{"train_examples": 26041, "hop_length": 160, "input": "log_mel", "targets": ["emotion"], "norm": "batchnorm", "widths": [192, 288, 432, 640], "init": "xavier_uniform", "residual_init": "zero_last", "optimizer": "muon", "muon_scale": "original", "batch_size": 128, "lr_schedule": "cosine_restarts", "final_lr_fraction": 0, "adamw_weight_decay_other_params": 0.01}
Rows from block 9, named by matrix and row number. Rows with one number belong to one channel. Each number is 128 + 24 x the weight over the matrix's rms, rounded and kept within 0 to 255. All counts start at 0.
# convs1: first pointwise conv (model.blocks.9.convs.1.weight, 640x432x1), inputs 324-431
# convs3: second pointwise conv (model.blocks.9.convs.3.weight, 640x640x1, transposed), outputs 321-427
convs1.385 [131 156 134 113 104 117 143 121 150 105 180  80 120 123  98 159 109 129 122 128 128 144 100 104 115 138  90 141 129 142  94 107 145 105 116  94 126 131 100 148 133 121 152 133 154 156 111 119  98 157 130 100  98 134 129 162 164  97 118 154 151 102  73 114 107 110 124 130 136  95 118 142 144 126 142 130 141 131 128  97  99 115 131 154 158 147 131 110 112 157 140 105 156 146 123 114 122 166 119 140  83 103  99 131 104  89 135 119]
convs1.386 [ 90 150 146 135 107 134 136 119 182 147  87 124 123 178 103 158 126 143 150 125  89 168 118 173 132 114 139  79 147 137 103 143 137 125  75 141 167 128 115 101 154 166 157 120 124 110 141 144 118 130 131  94 155 134 160 128 148 114  85 148 123 118  93 136 117  96 170 124 146 155 118 122 113 106 127 134 140 121 138 169 134 151 124 161 126 107 123  98  58 109 150  97 127 137 112 119 127 137 132 129 176 154 125 125 103 130 170  95]
convs1.387 [106 115  78 112 129 103 106 112 136 108 147 131 154 130 127 134  91 149 130  97  90  84 115 151 138 100 148 134 146 156 136 124 172 174 158  98 122  95  98 134 127 141 116 166 135 123  82  77 117 163 114 178  83 118 149 173 142 121  95 116 112 108 154  87 131  90 126 131 135 103 103  96 145 182 137 123 196 150 172 135  91  69 103 133 124 162 164 141 115 133 146  59  99 104  98 200  94 128 104 123 109 123  73 192  84 113 108 136]
convs1.388 [103 161 135 105 144 122  93 199 145 133 119 120 182 107 114 102 120 123  98  99 137 143 162  88  96 171 128 136 135 175 135 147 174 134 114 102 121  99 156 200  89 111 119 124 118 166 121 131 140 104 132 125 160 133 125 150 107 156 129 129 159 157 128 154 149  51 121 142 154 105 114 154 102 127 133 167 154 149 146 124 117 114 108 118 114 123 132 125 137 109 157 100 141 125 145 120 102 127 100 106 144 138 118 156 124 105 113 172]
convs1.389 [157 104 134 100  86 129 146 110 169 139 135  96  84 108 137 128 139 115  96 117 148 120 133 123 115 127 145 122 124 127 119 125 112 133 122 125 103 129 110 137 145  90 128 129 124 153 134 168 131 105 114 181 134 119  98  98 132 120 156 116 123 116 150  95 102 136 124 133 156 106 161 125 134 118 123 160 122 103 139 156 128 126 136 106 152 149 125  76 135 111  93 123 114 115 117 113 112  85 102 156 109 119 122 130 143 145 120  87]
convs1.390 [113 105 150  99 101 135 136 132 148 143 131 144 108  99 109 120 128 150 118 172 138 114 132 111 173 124 128 111 119  89 158 143 140 140  87 143 101  97  89 124 151 141 126 131 117 107 114 134 147 121 149 105 115 130 127 134 150 127 147 133 107 110  92 110 110 126 159 112 130 125 132 150 123 102 143 122 146 133 127 143  97 123 112 129 156 123 153 103 151  69 167  93 121 121 142 134 114 125 162 151 104 105 116 101 156 138 130 162]
convs1.391 [130 135 114 101 150 115 122  87 193 111 123 106 105 188 140 145 185 155 138 129 125 118 134 111 133  76 179 189 171 136 156  99 213  89 130 129 141 121 142 142  98 135 127 130 176 131 154 149 123  81  99 112 111 104 139 113 135 121 174 114 120 134 113 147 131 174 132  97 136  94 161 123 120  83 105 159 125 170  84 128 108 164 115 172 149 128 146 138 118  99 100 100 135 113  77 150 135 133 127 110 175 161 160 144 124 119 132 147]
convs1.392 [110 131 123 134 125 121 122 134 155 140 145 202  74 114 141 101 149 132 133 113 106 135 148 131 123 143 112 108 156 164 128 139 115 135  85 134 139  79  89  71 108 101 123 101 137 153  99 133 129 120 116 172 146 101 115 127 151 128 125 144 101 136 123 117 147 132 144 145 157 128 154 143 131 144 103  75 148 143  87 128 154 138  97 100 127 107 126 147 142 134 178 139 163 129 128 111 153  95 146 108 123  70 123 160 138 155 171  96]
convs1.393 [132  66 149 145 148 127 116 146 114 110 146 124  99 144 139 134 125 129 143 129 186 121 142 142 148 115  91 159 127 118 157 130 160 136 119  93 136 115 102 130 114 152 147 141 111 146 124 121 119 162 105 122 133 112 149 131  88 152  94 131 153 151 147 127 121 103 112  88 128 145  88 152 101 105 106 137 138 138 121 139 116 114 117 132 161  84 136 137 121  99 131 144 122 135 129 103 127 137 103 112 127 134 102 105  98 164 147 138]
convs1.394 [127 145 125 118 131 109 112 104 127 120 114 115 114 146  74 118 146 150 163  97 143 130  85 143 116 108 170 109 151 100 160 139 119 137 111 133 132 149 154 126 136 109 108 116 141 142  84 151 136 159 197 140 117 117 126  82 117 163 141 168 133 100 167 113 117 125  88 150 111 135 107 126 113 175 128 112 125 141 126 146 145 144 149 151 150 126 118 180  75 156 132 137 125 146 141 157 122 146 119 114 106 112 160 130 124 101 128 129]
convs1.395 [126 138 120 120  91  91 124 155 133 110 168 109 117 152 162 159 105 128 105 140 138  78  88 121 140  99 161 123 122 173  92 129 164 144 122 136 111 148 136  97 130 102 120 156  80  77  63 171 113 106 169 168 129 150 134 112 122 126 164  93 169 134 155 116 160 164 154 113 134 137 123 138  44 102 120 142 137 118  84 140  90 117 125 132 151 163 162 113 157 180 113 116 145 130 135 120 113 146 132 137 139  70 163 151 182 109 136 161]
convs1.396 [167 124 155 119 104 148 137 179 170 107 144 133  96 120 125 142 158 130 142 189 150 163 119 147 160 104 130  93  96 112  88 135  90 113 119 123 132 116 131 154 173 113 144 134 105 135 121 124 126 134 158 112 137 134 145 122 121 103 139 109 144 160  86 124 152 142 134 155  90 140 126  78 152 122  91 141 122 138 170  89 128 120 133 100 124 144 150 121 142 122 119 148  98 143 164 160 144 110 127 148 156 119 102 145 110 144 102 111]
convs1.397 [100 146  76  66 131 154 117 130 119 150 114 117 155 148 142 156 109 172 124 141 172 131 113 127 178 107 153 126 108 156 118 169 130 145 150 189  94 151 121 138 140 130 165 127  98 164 140 147 156 103 131 100 105 120  90  50 113 166 127 121 140 109 132 168 159 133 126 158 145  98 128 101 119 117 125 122 180 118 127 159 123  98 148 117 158 138 112 118 110 117 127 154 153 149 120 156 104 119 139 112 152  59 128 132 155 101 133 107]
convs1.398 [177 127 116 152  90 106  97 133  91 119 129 152 129 108 109 127 147 104  89 133  80 164 138  84 140 143 106 156 106 133 114 130 136 108  99  96 122 120 169  92 144  88 137 115 128 128 101  99 167 163 133 104 106 114 117 138 112 135 121 115 182 146 154 138 152 131 116 147  79 162 114 183 121 152 134 144 125 102 130 135 141 121 156 174 105 127 124 124 137 121 115 145 133 117 130 163 128  84 147  98 113 126 113 121 146 133 146 133]
convs1.399 [153 162 138 105 110  93 134 161 129 109 198 155 116 156 107 146 152 122 113 172 133 131 130 101 110 150  92 138 132 121 151 120 111 139 104  98 148 132 129 104 124  68 135 108 160 140 146  95 150 110 131  96  99  97 164 137 148 111 147 153 139 152 134 171 138 146 129  98 116 133 126 173 132 127  94 157 154 106 120 152 114 123 136  64 118 108 107 152 112 121 105 126 170 131 105 171 176 132 131 101  96 128 178 110 129 166 184  72]
convs3.385 [ 99 139 118 140 127 160 111 139 134 116  92 112 129 130 116 110 120 151  98 115 106 154 166 107 105 148 147 128 159 153 127 124 123 123 103 118 138 157 158 126  94 153 148 162  82 148 161 129 171 118 128 142  69 204 158 114 136 120  77 125 121 109  82 121 155  92 145 120 131 119 111 118 139 134 106  99  74  78 181 128  75 143 131 143 134 135 144 104  97 129 176 135 138 109 135 158 103 134 119 124 126 148 125 143 134 112 139]
convs3.386 [115 167 143 135 170 147 111 118 124 133 103 132 157 107 144 183 104 123 145 133 142 111 118 115  95 167 114 148 118 113 141 121 115 136 129 142 125 139 134 145 120 125 120 173 164 107 119 152 133 139 129 160 110 101 172 141 161 120 134 126 164 125 137 138 125  81 139 154 134  98 130 128 127 139 156 132 142 124 146 197  86 119 114 134 131 135 120  89 148 129 101 137 128 127  79  65 177 146 104 167 146 134 167 135 135  98 122]
convs3.387 [127 124 131 151 109 134 125 119 118 159  94 109  82 135 117 122 167 100 123 108 127 147 135  99 139 169 115 109 125 140 144 128 125 127 132 126 142 162 148 137 144  98 127 141  78 123 103 156 144 104 100 129 143 100 149 154 140 122 148 120 104 134 128 119 110  82  93 135 123  93 162  77 137 127 135 130 136 127 140 174 131  69 112 132 123 112 160 163  98 186 131 117 121 114 132 122 185 129 119  12 149 120 140 125 119 170 156]
convs3.388 [161 153  96 157 164 144 111 130 114 138 147 136 134 149 124 181 106 146 135  93 112 133 108 171 106 117 111 157 111  81 108 120 108  56 114 124 108 144 168 156 126 177 164  83 134 157 190 144 146 168 117 108 130 122 173 143 125 162 154 138 160 174 141  91 117  89 163  92 153 152 142 148 151 146 114 162 139 122 148 106 130 103  66 164 104 131 148 108 163 111 107 114 102 128 120 147 149 115 180 123 132 160  90 127 106 108 123]
convs3.389 [107 119 155 122 107 101 103 165 134 126 144 117 121 115 138  92 101 155 145 108 125 144 116 126 157 144 135 163 170 102 127 180 126 126 102 135 124 110  82 112 121 127 119 100 155 124 102 112 114 109 135  88 166  92 151 129 126 114 166 152 113 119 139 111 148 111  98 101 126  99 131 129 128  82 134 120 141  84 111 129 132 122 115 164 149 101 139 150 140 115 134 144 153 105 106 139  92 134 111 147 111 162  66 199 109 125 111]
convs3.390 [147 137 131 189 182 131 150 142 158 135 109  90 162  87 123 153 111  83 115 177 121 117 123 133 133 125 120 203  88  98 124 105  98 139  94 126  93 149 119 134 123  84  94 175 124 106 132 134  86 136 143 157 115 173  92 111 142  94 149 139 120 117 126 178 135 123 132  97 122 166 137 142 142 151 115 102 111 128  99 134 169 208 122 110 145 144 167 161 133 178 104 119 138  95  72 129 106 102 123 142 120  94 139 160 132 157 112]
convs3.391 [105 117 144 131 181 141 126 125 100 108 179 136 106 142 100 145 157  71 161 171 143 102 125 108 164 187 121 164 169 122 115 171  86 148 101 121 121 145 126 160 158 129 112 148 126 134 162 124  98 153 158 162  75 136 118 132 130 130 117 140 140  94 113 138 143 170 144 121 175 140 154  73 102 157 136 155 110 112 145 150 134 130 117 115  82 141 158 157  99 151  93  78 143 110 153 137 114  83 156 104 143 148 137 182 172 105  98]
convs3.392 [136 111 137 134 133 134 134 132 184 146 142 135  93 161 108 167 183 119 188 124 110 165 131 195 105 129 102 130 120 114 108 128 173 132 150 125 144 115 150 173 140 146 137 187 136 106 138 126 117 126 128  78 145 126  95 144  88  97 155 180 141 122 135 118 129 135 133 138 102 139 152 128 126  93 141 147 116 172 121 105 131 150 108 155  88 125 137 118 143  87 100 158 140 185 148 142 156 141 154 132 153 115 113 120 138 127 117]
convs3.393 [147 136 122 133 151 139 114 111 102  94 107 154  85 159  98 121 133 153 128 163 117 144 154 138 131 121 100 140 133 150 118 133 127 136 157 119 150 150 112 155 140 104 141 160 146 117 142 120 156 158 110 129 100 118 109 167 140 115 148 152 148 107 106 132 147 126 147 114 126  95  93 126 117 119 118 118  92 155 163 124 107 126 165 111 157 112 107 152 107 127 121 117 124 100 114  98 174 109 145 147 108 129 163 153 104 125 142]
convs3.394 [128  91 165 177 112 110 105 169 124 146 136 112 143 116 116 125 125  86  79 169 126 107 130 132 196 104 138  85 144 116 109  80 210 145 127 140 131  89 167  90 100 131 135 132 128 130  98 120 119 114 171 114 136 109 114 113 129 109  80 135 161 138 109 144 137 124 110 138 146  98 152 120 123 122 145  69 144 135 135 122 132 134 127 169 132 127 109 105  96 143 140 137 135 101 153 176 122 127 137 119 142 134 140  93 104 169  98]
convs3.395 [ 65 151 120 159 150 137 118 150  91 162 176 125 115 144 101 139 135 145 135 120 116 113 130 138 141 110 148 133 142 174 140 159 150 121 126 136 135 118 112 120 112 160 131 105  95 144 166 125 150 135 112 131 108 153 130 119 128 157 136 153 112 128 124 128 126 135 121 145 133 132 137 143 138 143 123 132 110 125 130 113 116 154 121 124  76 143 169 119 138 149 142 136 130  92  88 108 144 138 101 137 121 113  97 109 127 124 124]
convs3.396 [140 149 121  78 121 176  69 123 109 152 106 127  78 117  43 116 134 101 181  71  96 151 111 120 106 152 173 114 169 127 129  98 131 154 119  98  92 136 168 120 138 155 134  99 158 128 113 155 137 115 147 126 124  94 110 147 101 115 152 128 112 154 154 175 103 154 179 114 100 125 151 121 139  99 163 168  99  85 139 142 108  87 136 114  99 144 139 147  84  80 139 129 151  94 125  99 156 127 142  82  85 132 141 111  96  85 156]
convs3.397 [128 122 129 172 131  81  92 206  76 144 133 153  97 177 134 171 129 121 157 133 205 111 121 141 115 128 154 111  88  86  97 130 170 127 108 118 120 140 125 174  83 101 171  96 179 121 160 167  84 150 103 104 120 159 110 183 148  91 148 140 128  95 111 116  96 122 115 161 136  96 120 115 118 139  67 128 131 140  57 136 136 139 152 141 110 121 150 157 157  80 132 135 165  91 160 132 193 137 127 143 155 117 166 142 124 159 133]
convs3.398 [147 143 137  89 114  97  98 136 137 123 154 114 118 120 105 116 124  89 112  79 155 117 130 128 172 111 123  95 112 168 113 166 132 117  89 109 110 125 107 143 161 153 117 141  96 124 127 111 144 137 150 150 135 118 152 110 126 138 137 116 140  83 128 142 120  70 132 114 132 147 151 145 118  95 132 135 103 131 113 110 132 115 106 189 147 107 120 122 142  65 153  99 155 120 120  81 127 156  97  53 115 135 131 113 123 129 121]
convs3.399 [126 127 138 151 108 149 132 128 154  79 153 127 166 124 123 145 105 112 146 129 169 111  84 113 120 128 161 147 123 141 116 158 116 141 119 110 154 165 125  96 122 141 105 119 146 109 105 132 164 121 113 153 107 111 121 117 137 174 135 145 158 139 131  99 133 107 115 124 119 188 137  82 114 151 102 138  88 139  90 114 142 118 133 115 186 129 159 160 145 130  95 113 122 170 135 155 124 113 109 134 107 131 113 143 153 157 117]