python train.py --n_mels=40 --num_classes=4 --residual_init="zero_last"
Rows from block 7, named by matrix and row number. Rows with one number belong to one channel. Each number is 500 + 50 x the weight over its row's rms, rounded and kept within 0 to 999. All counts start at 0. Numbers have three digits each. After the name is the row's rms in percent of the matrix's.
# convs1: first pointwise conv (model.blocks.7.convs.1.weight, 432x432x1), inputs 216-287
# convs3: second pointwise conv (model.blocks.7.convs.3.weight, 432x432x1, transposed), outputs 216-287
convs1.256 095:443489488512467570407492567472494601595424537504448555496464455521584437495489444500457498470485498579397566430540467526491471590419550645545409505509449587482473534577517486588424522494507540439505530545549445531466
convs1.257 107:555475418514489468487414610487355525496485485492457467571415509619518400512505548518446483454448443504499439526534560676525475497489487446504485505492481524531483456568427478519582469511487458471524517518421537468532
convs1.258 096:477576540504524545499525491484427495480538490525483557498410583475474487469505534553434517448487436541469508470511507532487597515577470471557527453504485550433443473600546457504446413550479496481438558461434504498454
convs1.259 096:464477449516496552519508511434474468533546489505466493477487520483544455461434444503556445541469492460454491494505473524497494481510384512545447501553496383432520461552435534595413561513485464497422546569492500426466
convs1.260 106:580556486520560471444512494488408482464391480482484488528557517498518481495417530473446475550495480555560508403529480487521576487413594511536467556492470525478445471467489509477482559457519485534474508392458439602486
convs1.261 099:476475536614552454573456437482493488480450578378455411505424506487473484534516563551576488454529541500533518488540435567625446514454512537436537457535535471466491493521485450427495417587512467427577457537489458465443
convs1.262 097:514469500496484486445504502477441421526438531560499432483539521583482526420549495529495518475567495573508539508474484526571461437465469434483515458464506476530521550376471364489473619522466478482511553495454453490549
convs1.263 106:435472505500506454553492393419475457483519526531485622403476506450551499433466505524506589502447466487527496465449483497587452490543626554487431522459472571470427494567506523529520461592563504488519546475502557477475
convs1.264 094:430487474468498498525477504533504538511495466517492557515473607508490512404518539503469606538515526547472437547521456509465556514484518476417374487530394532372542482619500580517553497612570492491490543502419522511511
convs1.265 093:530532573504485474449439549567479553405489574455525506541435452459455512443533485541498526548514519462542428558473522491447393450507568472434474497493498496553553569506539479546476535494589570569562509472493562502510
convs1.266 093:489560604527544435461470557536492463496485491521482468574538514462516465546611535520603476379513576565490534440570493459525523456467484500404513524516605605506486530461558467466449394472458625500539519510602574540497
convs1.267 102:533487528518558470553533459473461503481507488456463469481498472628531534545508566509572490433616480582517485432545489483553479610444525423560446428526540506636485498494591587450439540476408481528496517465400553443482
convs1.268 097:516496488488491510533513512444561568476448559496532431472583504523521488506518539535591458481434452552532563530500488447500489560492498586464435431528566488443611516390466506421454472471537422486509575463503558608519
convs1.269 103:570544564557454561509516443516571451537471427517539453509469505477480556464503527470511491547484483532602488452528498480532578463572505532431478459554543544502495527516401493575506472532548500492505468527461410508456
convs1.270 103:465594584531579524531514466429531550430492559557538600473596488481457512410486416444614491452489500518476581533460430509456462398462391526446522587500450454479492494452480515514478531475542507496492469554450534559522
convs1.271 113:411467484483536501483583469535634415435503482506414528488560587522489580335435498491486516571417487448483515480393484414436489412475557462518546478511440483545511493552414590471535504507556510527451501595510496582501
convs1.272 102:406475490422499559521587589534437493506511509508470463487384452488479471542458525468557594486555483520474510483429556486511509498541426512476502520472602521438559435532538494534476481550575453491488584516524477491547
convs1.273 097:525465423500383539591405498449483469424506573527501432521535540472516492473480599467387520488477561547574584502556423559441552549526506497501555445482512495508545501462549506470536500517481644358487473503463516689543
convs1.274 103:502473506574390514484513506514575456489418551565444568521444533610438491514516472474506435391533515622474527577503435571476525485553511470401407479473532571398482556513529455578557474499553474536478439446461503624492
convs1.275 105:503424522353532522521496500528468564451585500456533578565511391540459550546365594504532530454554486497549442584478485465487480523472507494600538368477494480536471451450511490472489460550556600498487562519465558542431
convs1.276 110:482576480469492462562545512520444648427493462390584521496487426490484477473569459503461468469482463556458609489500525499421484466477536448373387572496543501439521507527547581490588521471450530461469510436500552546580
convs1.277 108:495598502442495458505522502461538645429465491526557429561485450564590500536527460601458447439513555528536497521533423435517483500497519473555538502514530480519518438520532477451522422514536478537517572405602417501544
convs1.278 092:441511532563509471547436490538458427394495521419525592424498516495522487511516508431624544495456445572443397505487559487457449456467523495554550534487608560461513443561556558460417414486508449530569511505459422370474
convs1.279 102:568510472448566514454533527476481493478523454496520479480537463495501598538555462453477562518492492576509538471504491515541584515504457536468550513475424558431500471530545466446538456559412468481592529531531515542480
convs1.280 100:518529545565469633603529561529526462476566443575482576502515559582500541648521437564470553574514514469578494470482455483495506558518541504492454455457528483669476471452513533544432514526482570505511495533493455475480
convs1.281 097:475574493532485568525513531495400518496499492480411475519535402504444467517579602517501531541477485603567480484470517483482465497482569598530535502507520495535524507429465525512496502446437474564505523474478573402465
convs1.282 107:438523432525576460507485422507510493420396498533530463587435493516497498583522497561515447473513477531604570505478452387494401431479509506512522459491415511534517512518548441527527520373483521551525536534476546441545
convs1.283 097:516492515522533528481512473489565532477616546525487501473457594579474484590545518533470570575479544497506544442487584549481499454559525654578497545382515514580546517501423547420438451566494477473546512452476505548537
convs1.284 099:549528486472425517443480497575446502356460483526547492478514544560491542418511534491504442492482444468462621468593480620605495549556489448379589510547550605339439485543578538560527553463428486465571513514468554490502
convs1.285 099:510517467520501476469477443586531446474476440400410503462499624504511556491418489552515542577493511548608546453520458499539520561525451430501518482469498529525417526500484515499487455518489556538481352556483469447540
convs1.286 105:504426501434486376448468469465568490498460498594598562505517513556544554462534533482513534518558459474528553391541487523426511502487556413559436511582502535541580544519535600404492525482524489537435416554505465499525
convs1.287 100:550515435499492458441452492451491437473520504470534422510461482513507480475446519505593507490546472465524499573457513479513463450543475423487491493487489568524515501566459476478397448507560420462551434568478489462621
convs1.288 104:493501566509560444468429488447575437439548469544470559527552467493474462543463548510473549607436537469538489481472469420508466484531445463458454505496667496498489553596565544464477544473518489457596551530528495601475
convs1.289 106:547550564536505502575554500448462473514543568499555441481557430509473492578542510489549583510544579627523564459480548487497490469531442504487392555473432551571536452530505419468550470458385501541465505495544469500530
convs1.290 100:570541547536558522527503478417534480462536544395457390411528458608472520517488534563605505446491502538544455510428439524430457424474399529534457422500488492529451521413469536569529486449537451494479482553488480461536
convs1.291 098:502502442436585485531577501490503545528514414546394521428419443463345419413512498527583541584489534492487430549479534457530482489502477463471513474474513540502472516478402488499465442552543470513475461563545572519540
convs1.292 098:462528453462460506505495444509542555500470439470455427548573480343510445406488477483471558432513613501581559311473479503641534431547555510503542501495533521579396479482454530461460463525528492488499520543556532519583
convs1.293 096:543587512498502528489477478593469470478527487561504499546539477549454501596470447497424499470514505396417492532553550419504492606532516558540460459479458438562437483518513407520440500490477562496492465569562456435534
convs1.294 093:546369566519562531479585477545513476459478517601527523437492545484543530441469517489467524530495480477469434573504435462508565560581562459457528511534500585445559514499448505519503460501471521566558594509555460458458
convs1.295 107:526504537519530554521477534508498443481571392404530527488494469547501631509521573485484551449401511428488478619476424517488537419559517425477521464511474472442518421449520514455497494471581411531423460547412477507543
convs1.296 111:471516516524494545446484492536523454485502561396537521502514445472453446596499537458493547441457545499521533478526452404450530470521466522531538542504600555497489520441564416522509421379600504448499581445480568512542
convs1.297 110:525536591534622447365470510544577413472489494403414518392573520478518484462516590480458502422430414407522511499497497490554485471451470568487565468490496494539407479515532454565537469539508485528523542476541562567387
convs3.256 101:507582466531378457590471524543591557432514482471426588519548520556437440465547474490513562543529518569514522559414484485556489521490533538403398491499500447493533509507495594562418504510459421396506598532417420518562
convs3.257 104:466608449487538484523584531520469584548420490466522406466565538452487515590476460521487469519471509536523498585450528509414548564532498508555469506497521417519518500504473578545409468475475468478543474559515491400483
convs3.258 101:591508508437413507500554473406524470523417454534445549474414504566524493513460520435488514500467406427402508443559457536514449505489570541423397517512486468442488591598509478509580502550560455494445478436457544479516
convs3.259 096:551483552529539483603500431464511417493417488545529572471491505408506407536423536519509535412548507479451544471381347577584501550553514554456517565401532482528423626475562543556519559477454532551539552467446439539453
convs3.260 100:474439472506331477540517467541462574584503497478539515589441431553454516486510543500485532437532383509567488505515343500485500455476519447458514518445445478445472537498488463498514458488510529527479529466550543460466
convs3.261 105:420458469427497504448448525463484462494507388535561414514639472482388398454520442536457553531588413651485509617483532509546452479485515504399496456486459513414450557467435441515558510510552453568486485407531540540586
convs3.262 099:490462513463493459504451520463618470471540471554557473555424562478541431596559451508553422577464490417468457526517497503537488462486584446383440527399456621535483450506537524532515481507532524415494479606555532499450
convs3.263 098:627570495450376470501458470540494483512623488506492406516456452503510549474472469502504439467453502521527511501548502609404472472437586580508550586508477574536465548604560395523485498511540494478549468551504466501484
convs3.264 096:454578574520439467478488486509513443475510390473525572479527467495472565515511532465463517475425549574620418433618421508564539578481511477428486508491557448433470508616600481326512402488488542513485419477556476513485
convs3.265 095:501521553463549509472423509520574438460610450538463362563567602506519433499460457486541621499444535514459536445483537499542479414535421536485356414446499408379499495469469521492480488434469502559483550558534448538422
convs3.266 093:485521625517527491478490460518502426589562630461434529531466510586513461585540559530488502419435538542466566553475488487411459457440547462499530450508557524527535547493561497456473442470560375494469538414549411580479
convs3.267 100:504463524479497511501524482406426555447421556513513515537487580507603472582482472553454501497553475457558453438526457622367521482394607524443514489367511559506511401367562430481488437465503389544445435540560486520482
convs3.268 094:571438514437560553491533590510481486549523468512538461532433490505524511482503533518557515476565489522474491455447544510495495546542445445466457440548437546581475513564492483557607604496576618526513510475547415463575
convs3.269 105:513480475438466490452536495599532505481629595509564504451408456493378513574454543384447469533544525591508572420542527500496545511523489555457473560529523567450531443489506402421520460656499519596490498606565540539488
convs3.270 102:540534492523534568504482557498520494494512450406547559517491458590514519576440596515547536545438559428574413464427548513506511467460424491556533546484368523452476499522527543483629593449466394522495511461550530564548
convs3.271 102:436539481430530495544598474523576475517499537543425471539532510619532520489430595443529491467449471511505503528474490516532506470540531506581465496593484559536489462444420535498481486518533463522561516487522433531388
convs3.272 097:489557502484407444506483481475609516496426499496574582460439576542602549501509528420484504567466429505381565546483490504652524558568552555520539556477527399464496629491491439501518469572582528543472601494494479516495
convs3.273 096:499541529586489492611504516575458434527436513508401531457482456430523480522494508533519561527464438519547553552417511517510494582504499595418508455426584515480512493422535530460500496464528480516512450477524414517532
convs3.274 103:551515349442423473465390523430498557556473519503537456508541587524544494527517403533511522468488412530568481642499441480476559541474454443525466501538471553527615518503467503476457569552515494448449518528526554575451
convs3.275 098:520469470382555469559465477432592457529512501431495417547486500488554477407420461472505545470481529551437517539512440601628501446478540479464603405492524498466513490474588549475503566487580469569451498536544515524436
convs3.276 092:514594491483398385383585515579442449503403500532527492421438510544516556504496565479514502575610482588545497573503592513610519515578451505581409517524538527553421514481383481469456497517429403466413599516472498443534
convs3.277 102:528559487474454529562380436576534646424532478529441496481460413484465503458536454554493515598538562481452467556482450509439470485451538544591602556495491589563453565495498498454499511487490468479516524447551436618537
convs3.278 094:519521479464485525534607522586418458509517529535479550534502492566598501428482516503544454429537488492558564527374402543502475498493427514464439546478470578564505605536389513504540521535468515542548588363408437513455
convs3.279 106:485546473555524506492473545502471539484451444572466431499552528508479429623421502558590518538455617513471475551631488553553557524549440520484440450495551513494526553488492456485597574550450478616535480493434497505473
convs3.280 094:515483525498512549564540485507527563547497476454555517529482506553449488576468562448568522394565472430539556530475540513438419471517553479466450554541513433601451552455475509554541570590423537459535502492427500471489
convs3.281 100:524529521420543526530532465499424488535491488541473443496521535503516592481540540464477482447521490491465509460507461518501518532496532383482474509358460538588553543422536590418473477438520539444561535589481420648530
convs3.282 099:468433464425491466527530563475451508490371493589528627524401507534480372461579522518561448526464474506522567516515434598455477488534560470504422499444494439473469498500477480574496548524482483497476513566485395432465
convs3.283 099:525553475592419510470497443526430499546509536469431506449453516547530578541508426550449630491442464512521472483438530610485485517491504535488393501483521486579529372503498538474512478513499521511497442501392507469485
convs3.284 098:551534444542430466479486533513486550539537483468569469446503449431492506489457613534424514538453505513496414511442598471534548511356488473513606517537578434497505533548548575481538499525485494504566560534469567457482
convs3.285 097:501544496378507536563481470540492521516487502475522496510502605475387515460460483477565462459456495460614472484532468483601574501520458516561520532430500458538555556459452472535605511433451407564526557482610442510474
convs3.286 097:528488564495560515530409533493552544446511423502552500480400613573447430605561523558530519485487437592411440474510555644496498373521509531446557551558543486452477474454499528478460535399426436521535553503527504614517
convs3.287 100:442458484530539556438515539501558552453520479413499554530485389452437488514508473561478451483537530458494408502531536500532519508450382484527520562496465504466517587425508500480433451557514542406492596472531525490488
convs3.288 102:616566570590543499416499529543533455429490460495523527523470522509397493518482398564483472576455521535577545666487479525509471560527516476395472451555513557481450583517567480522459537461567487490422493499421487468496
convs3.289 103:506466405517478478550539527411437494501463514455496529550466521507547497488495515499507580549555371493518473546594474420503495545539443508551518528610532582472442421455468426516555466556499482518526518421525574501557
convs3.290 100:536500493532466506536513528448424444491404453428520487466581467471489536478611498514429467433377467571485517491371420494490456500497507501411397482471496540563459524506461470534606505543559456518587429438466475490552
convs3.291 094:445512480454552590584454438505446504381527545449473417497515585524546500514451446584481512564494502541578482408447500523438416412544557488455479473524565591494426459501446433561542552506494491521475438428471461516511
convs3.292 105:534551561469582452418467536434471531489550509593522614485540522427578475510469474468492503424464506443511545532462489601443460414457542565502458476485496446437524477431521462448465435397556450443478594489480480447481
convs3.293 100:475514522471410494568449543432551505516420634527541404557481417525496586507449562514552449501456512498545407447531481519520482451524395496461529454459419475502534512515538626585505413520458526504486408557474502496512
convs3.294 097:430484478510463532550531531463502518419397564523411528535579533522558542464395518520529479536508468456546478450476549350477536376496529543487553549521519491544588512450466477503569496492474537523525496501569511465505
convs3.295 108:498474553522493525488500552565523399482488562514496489557417561468557490505576469580491440464510430485457470596386522564579490451644455447535516493476438444538489555542454538527545572457497487476417513447515568485463
convs3.296 104:470526522502511483517496457509418485412567519527451456468568413599526534480579530477574444457492489463506417546434477572505497550479531400426488433517430490452523462419679461495589504506546519439429541497548518517474
convs3.297 100:487576547486503486534510522373450509460449476505440515520570542543476421570505491518550616411495538461582547576511571457541540488558407556528518601567516493514536481471524498500444546428458534482450507496551477590548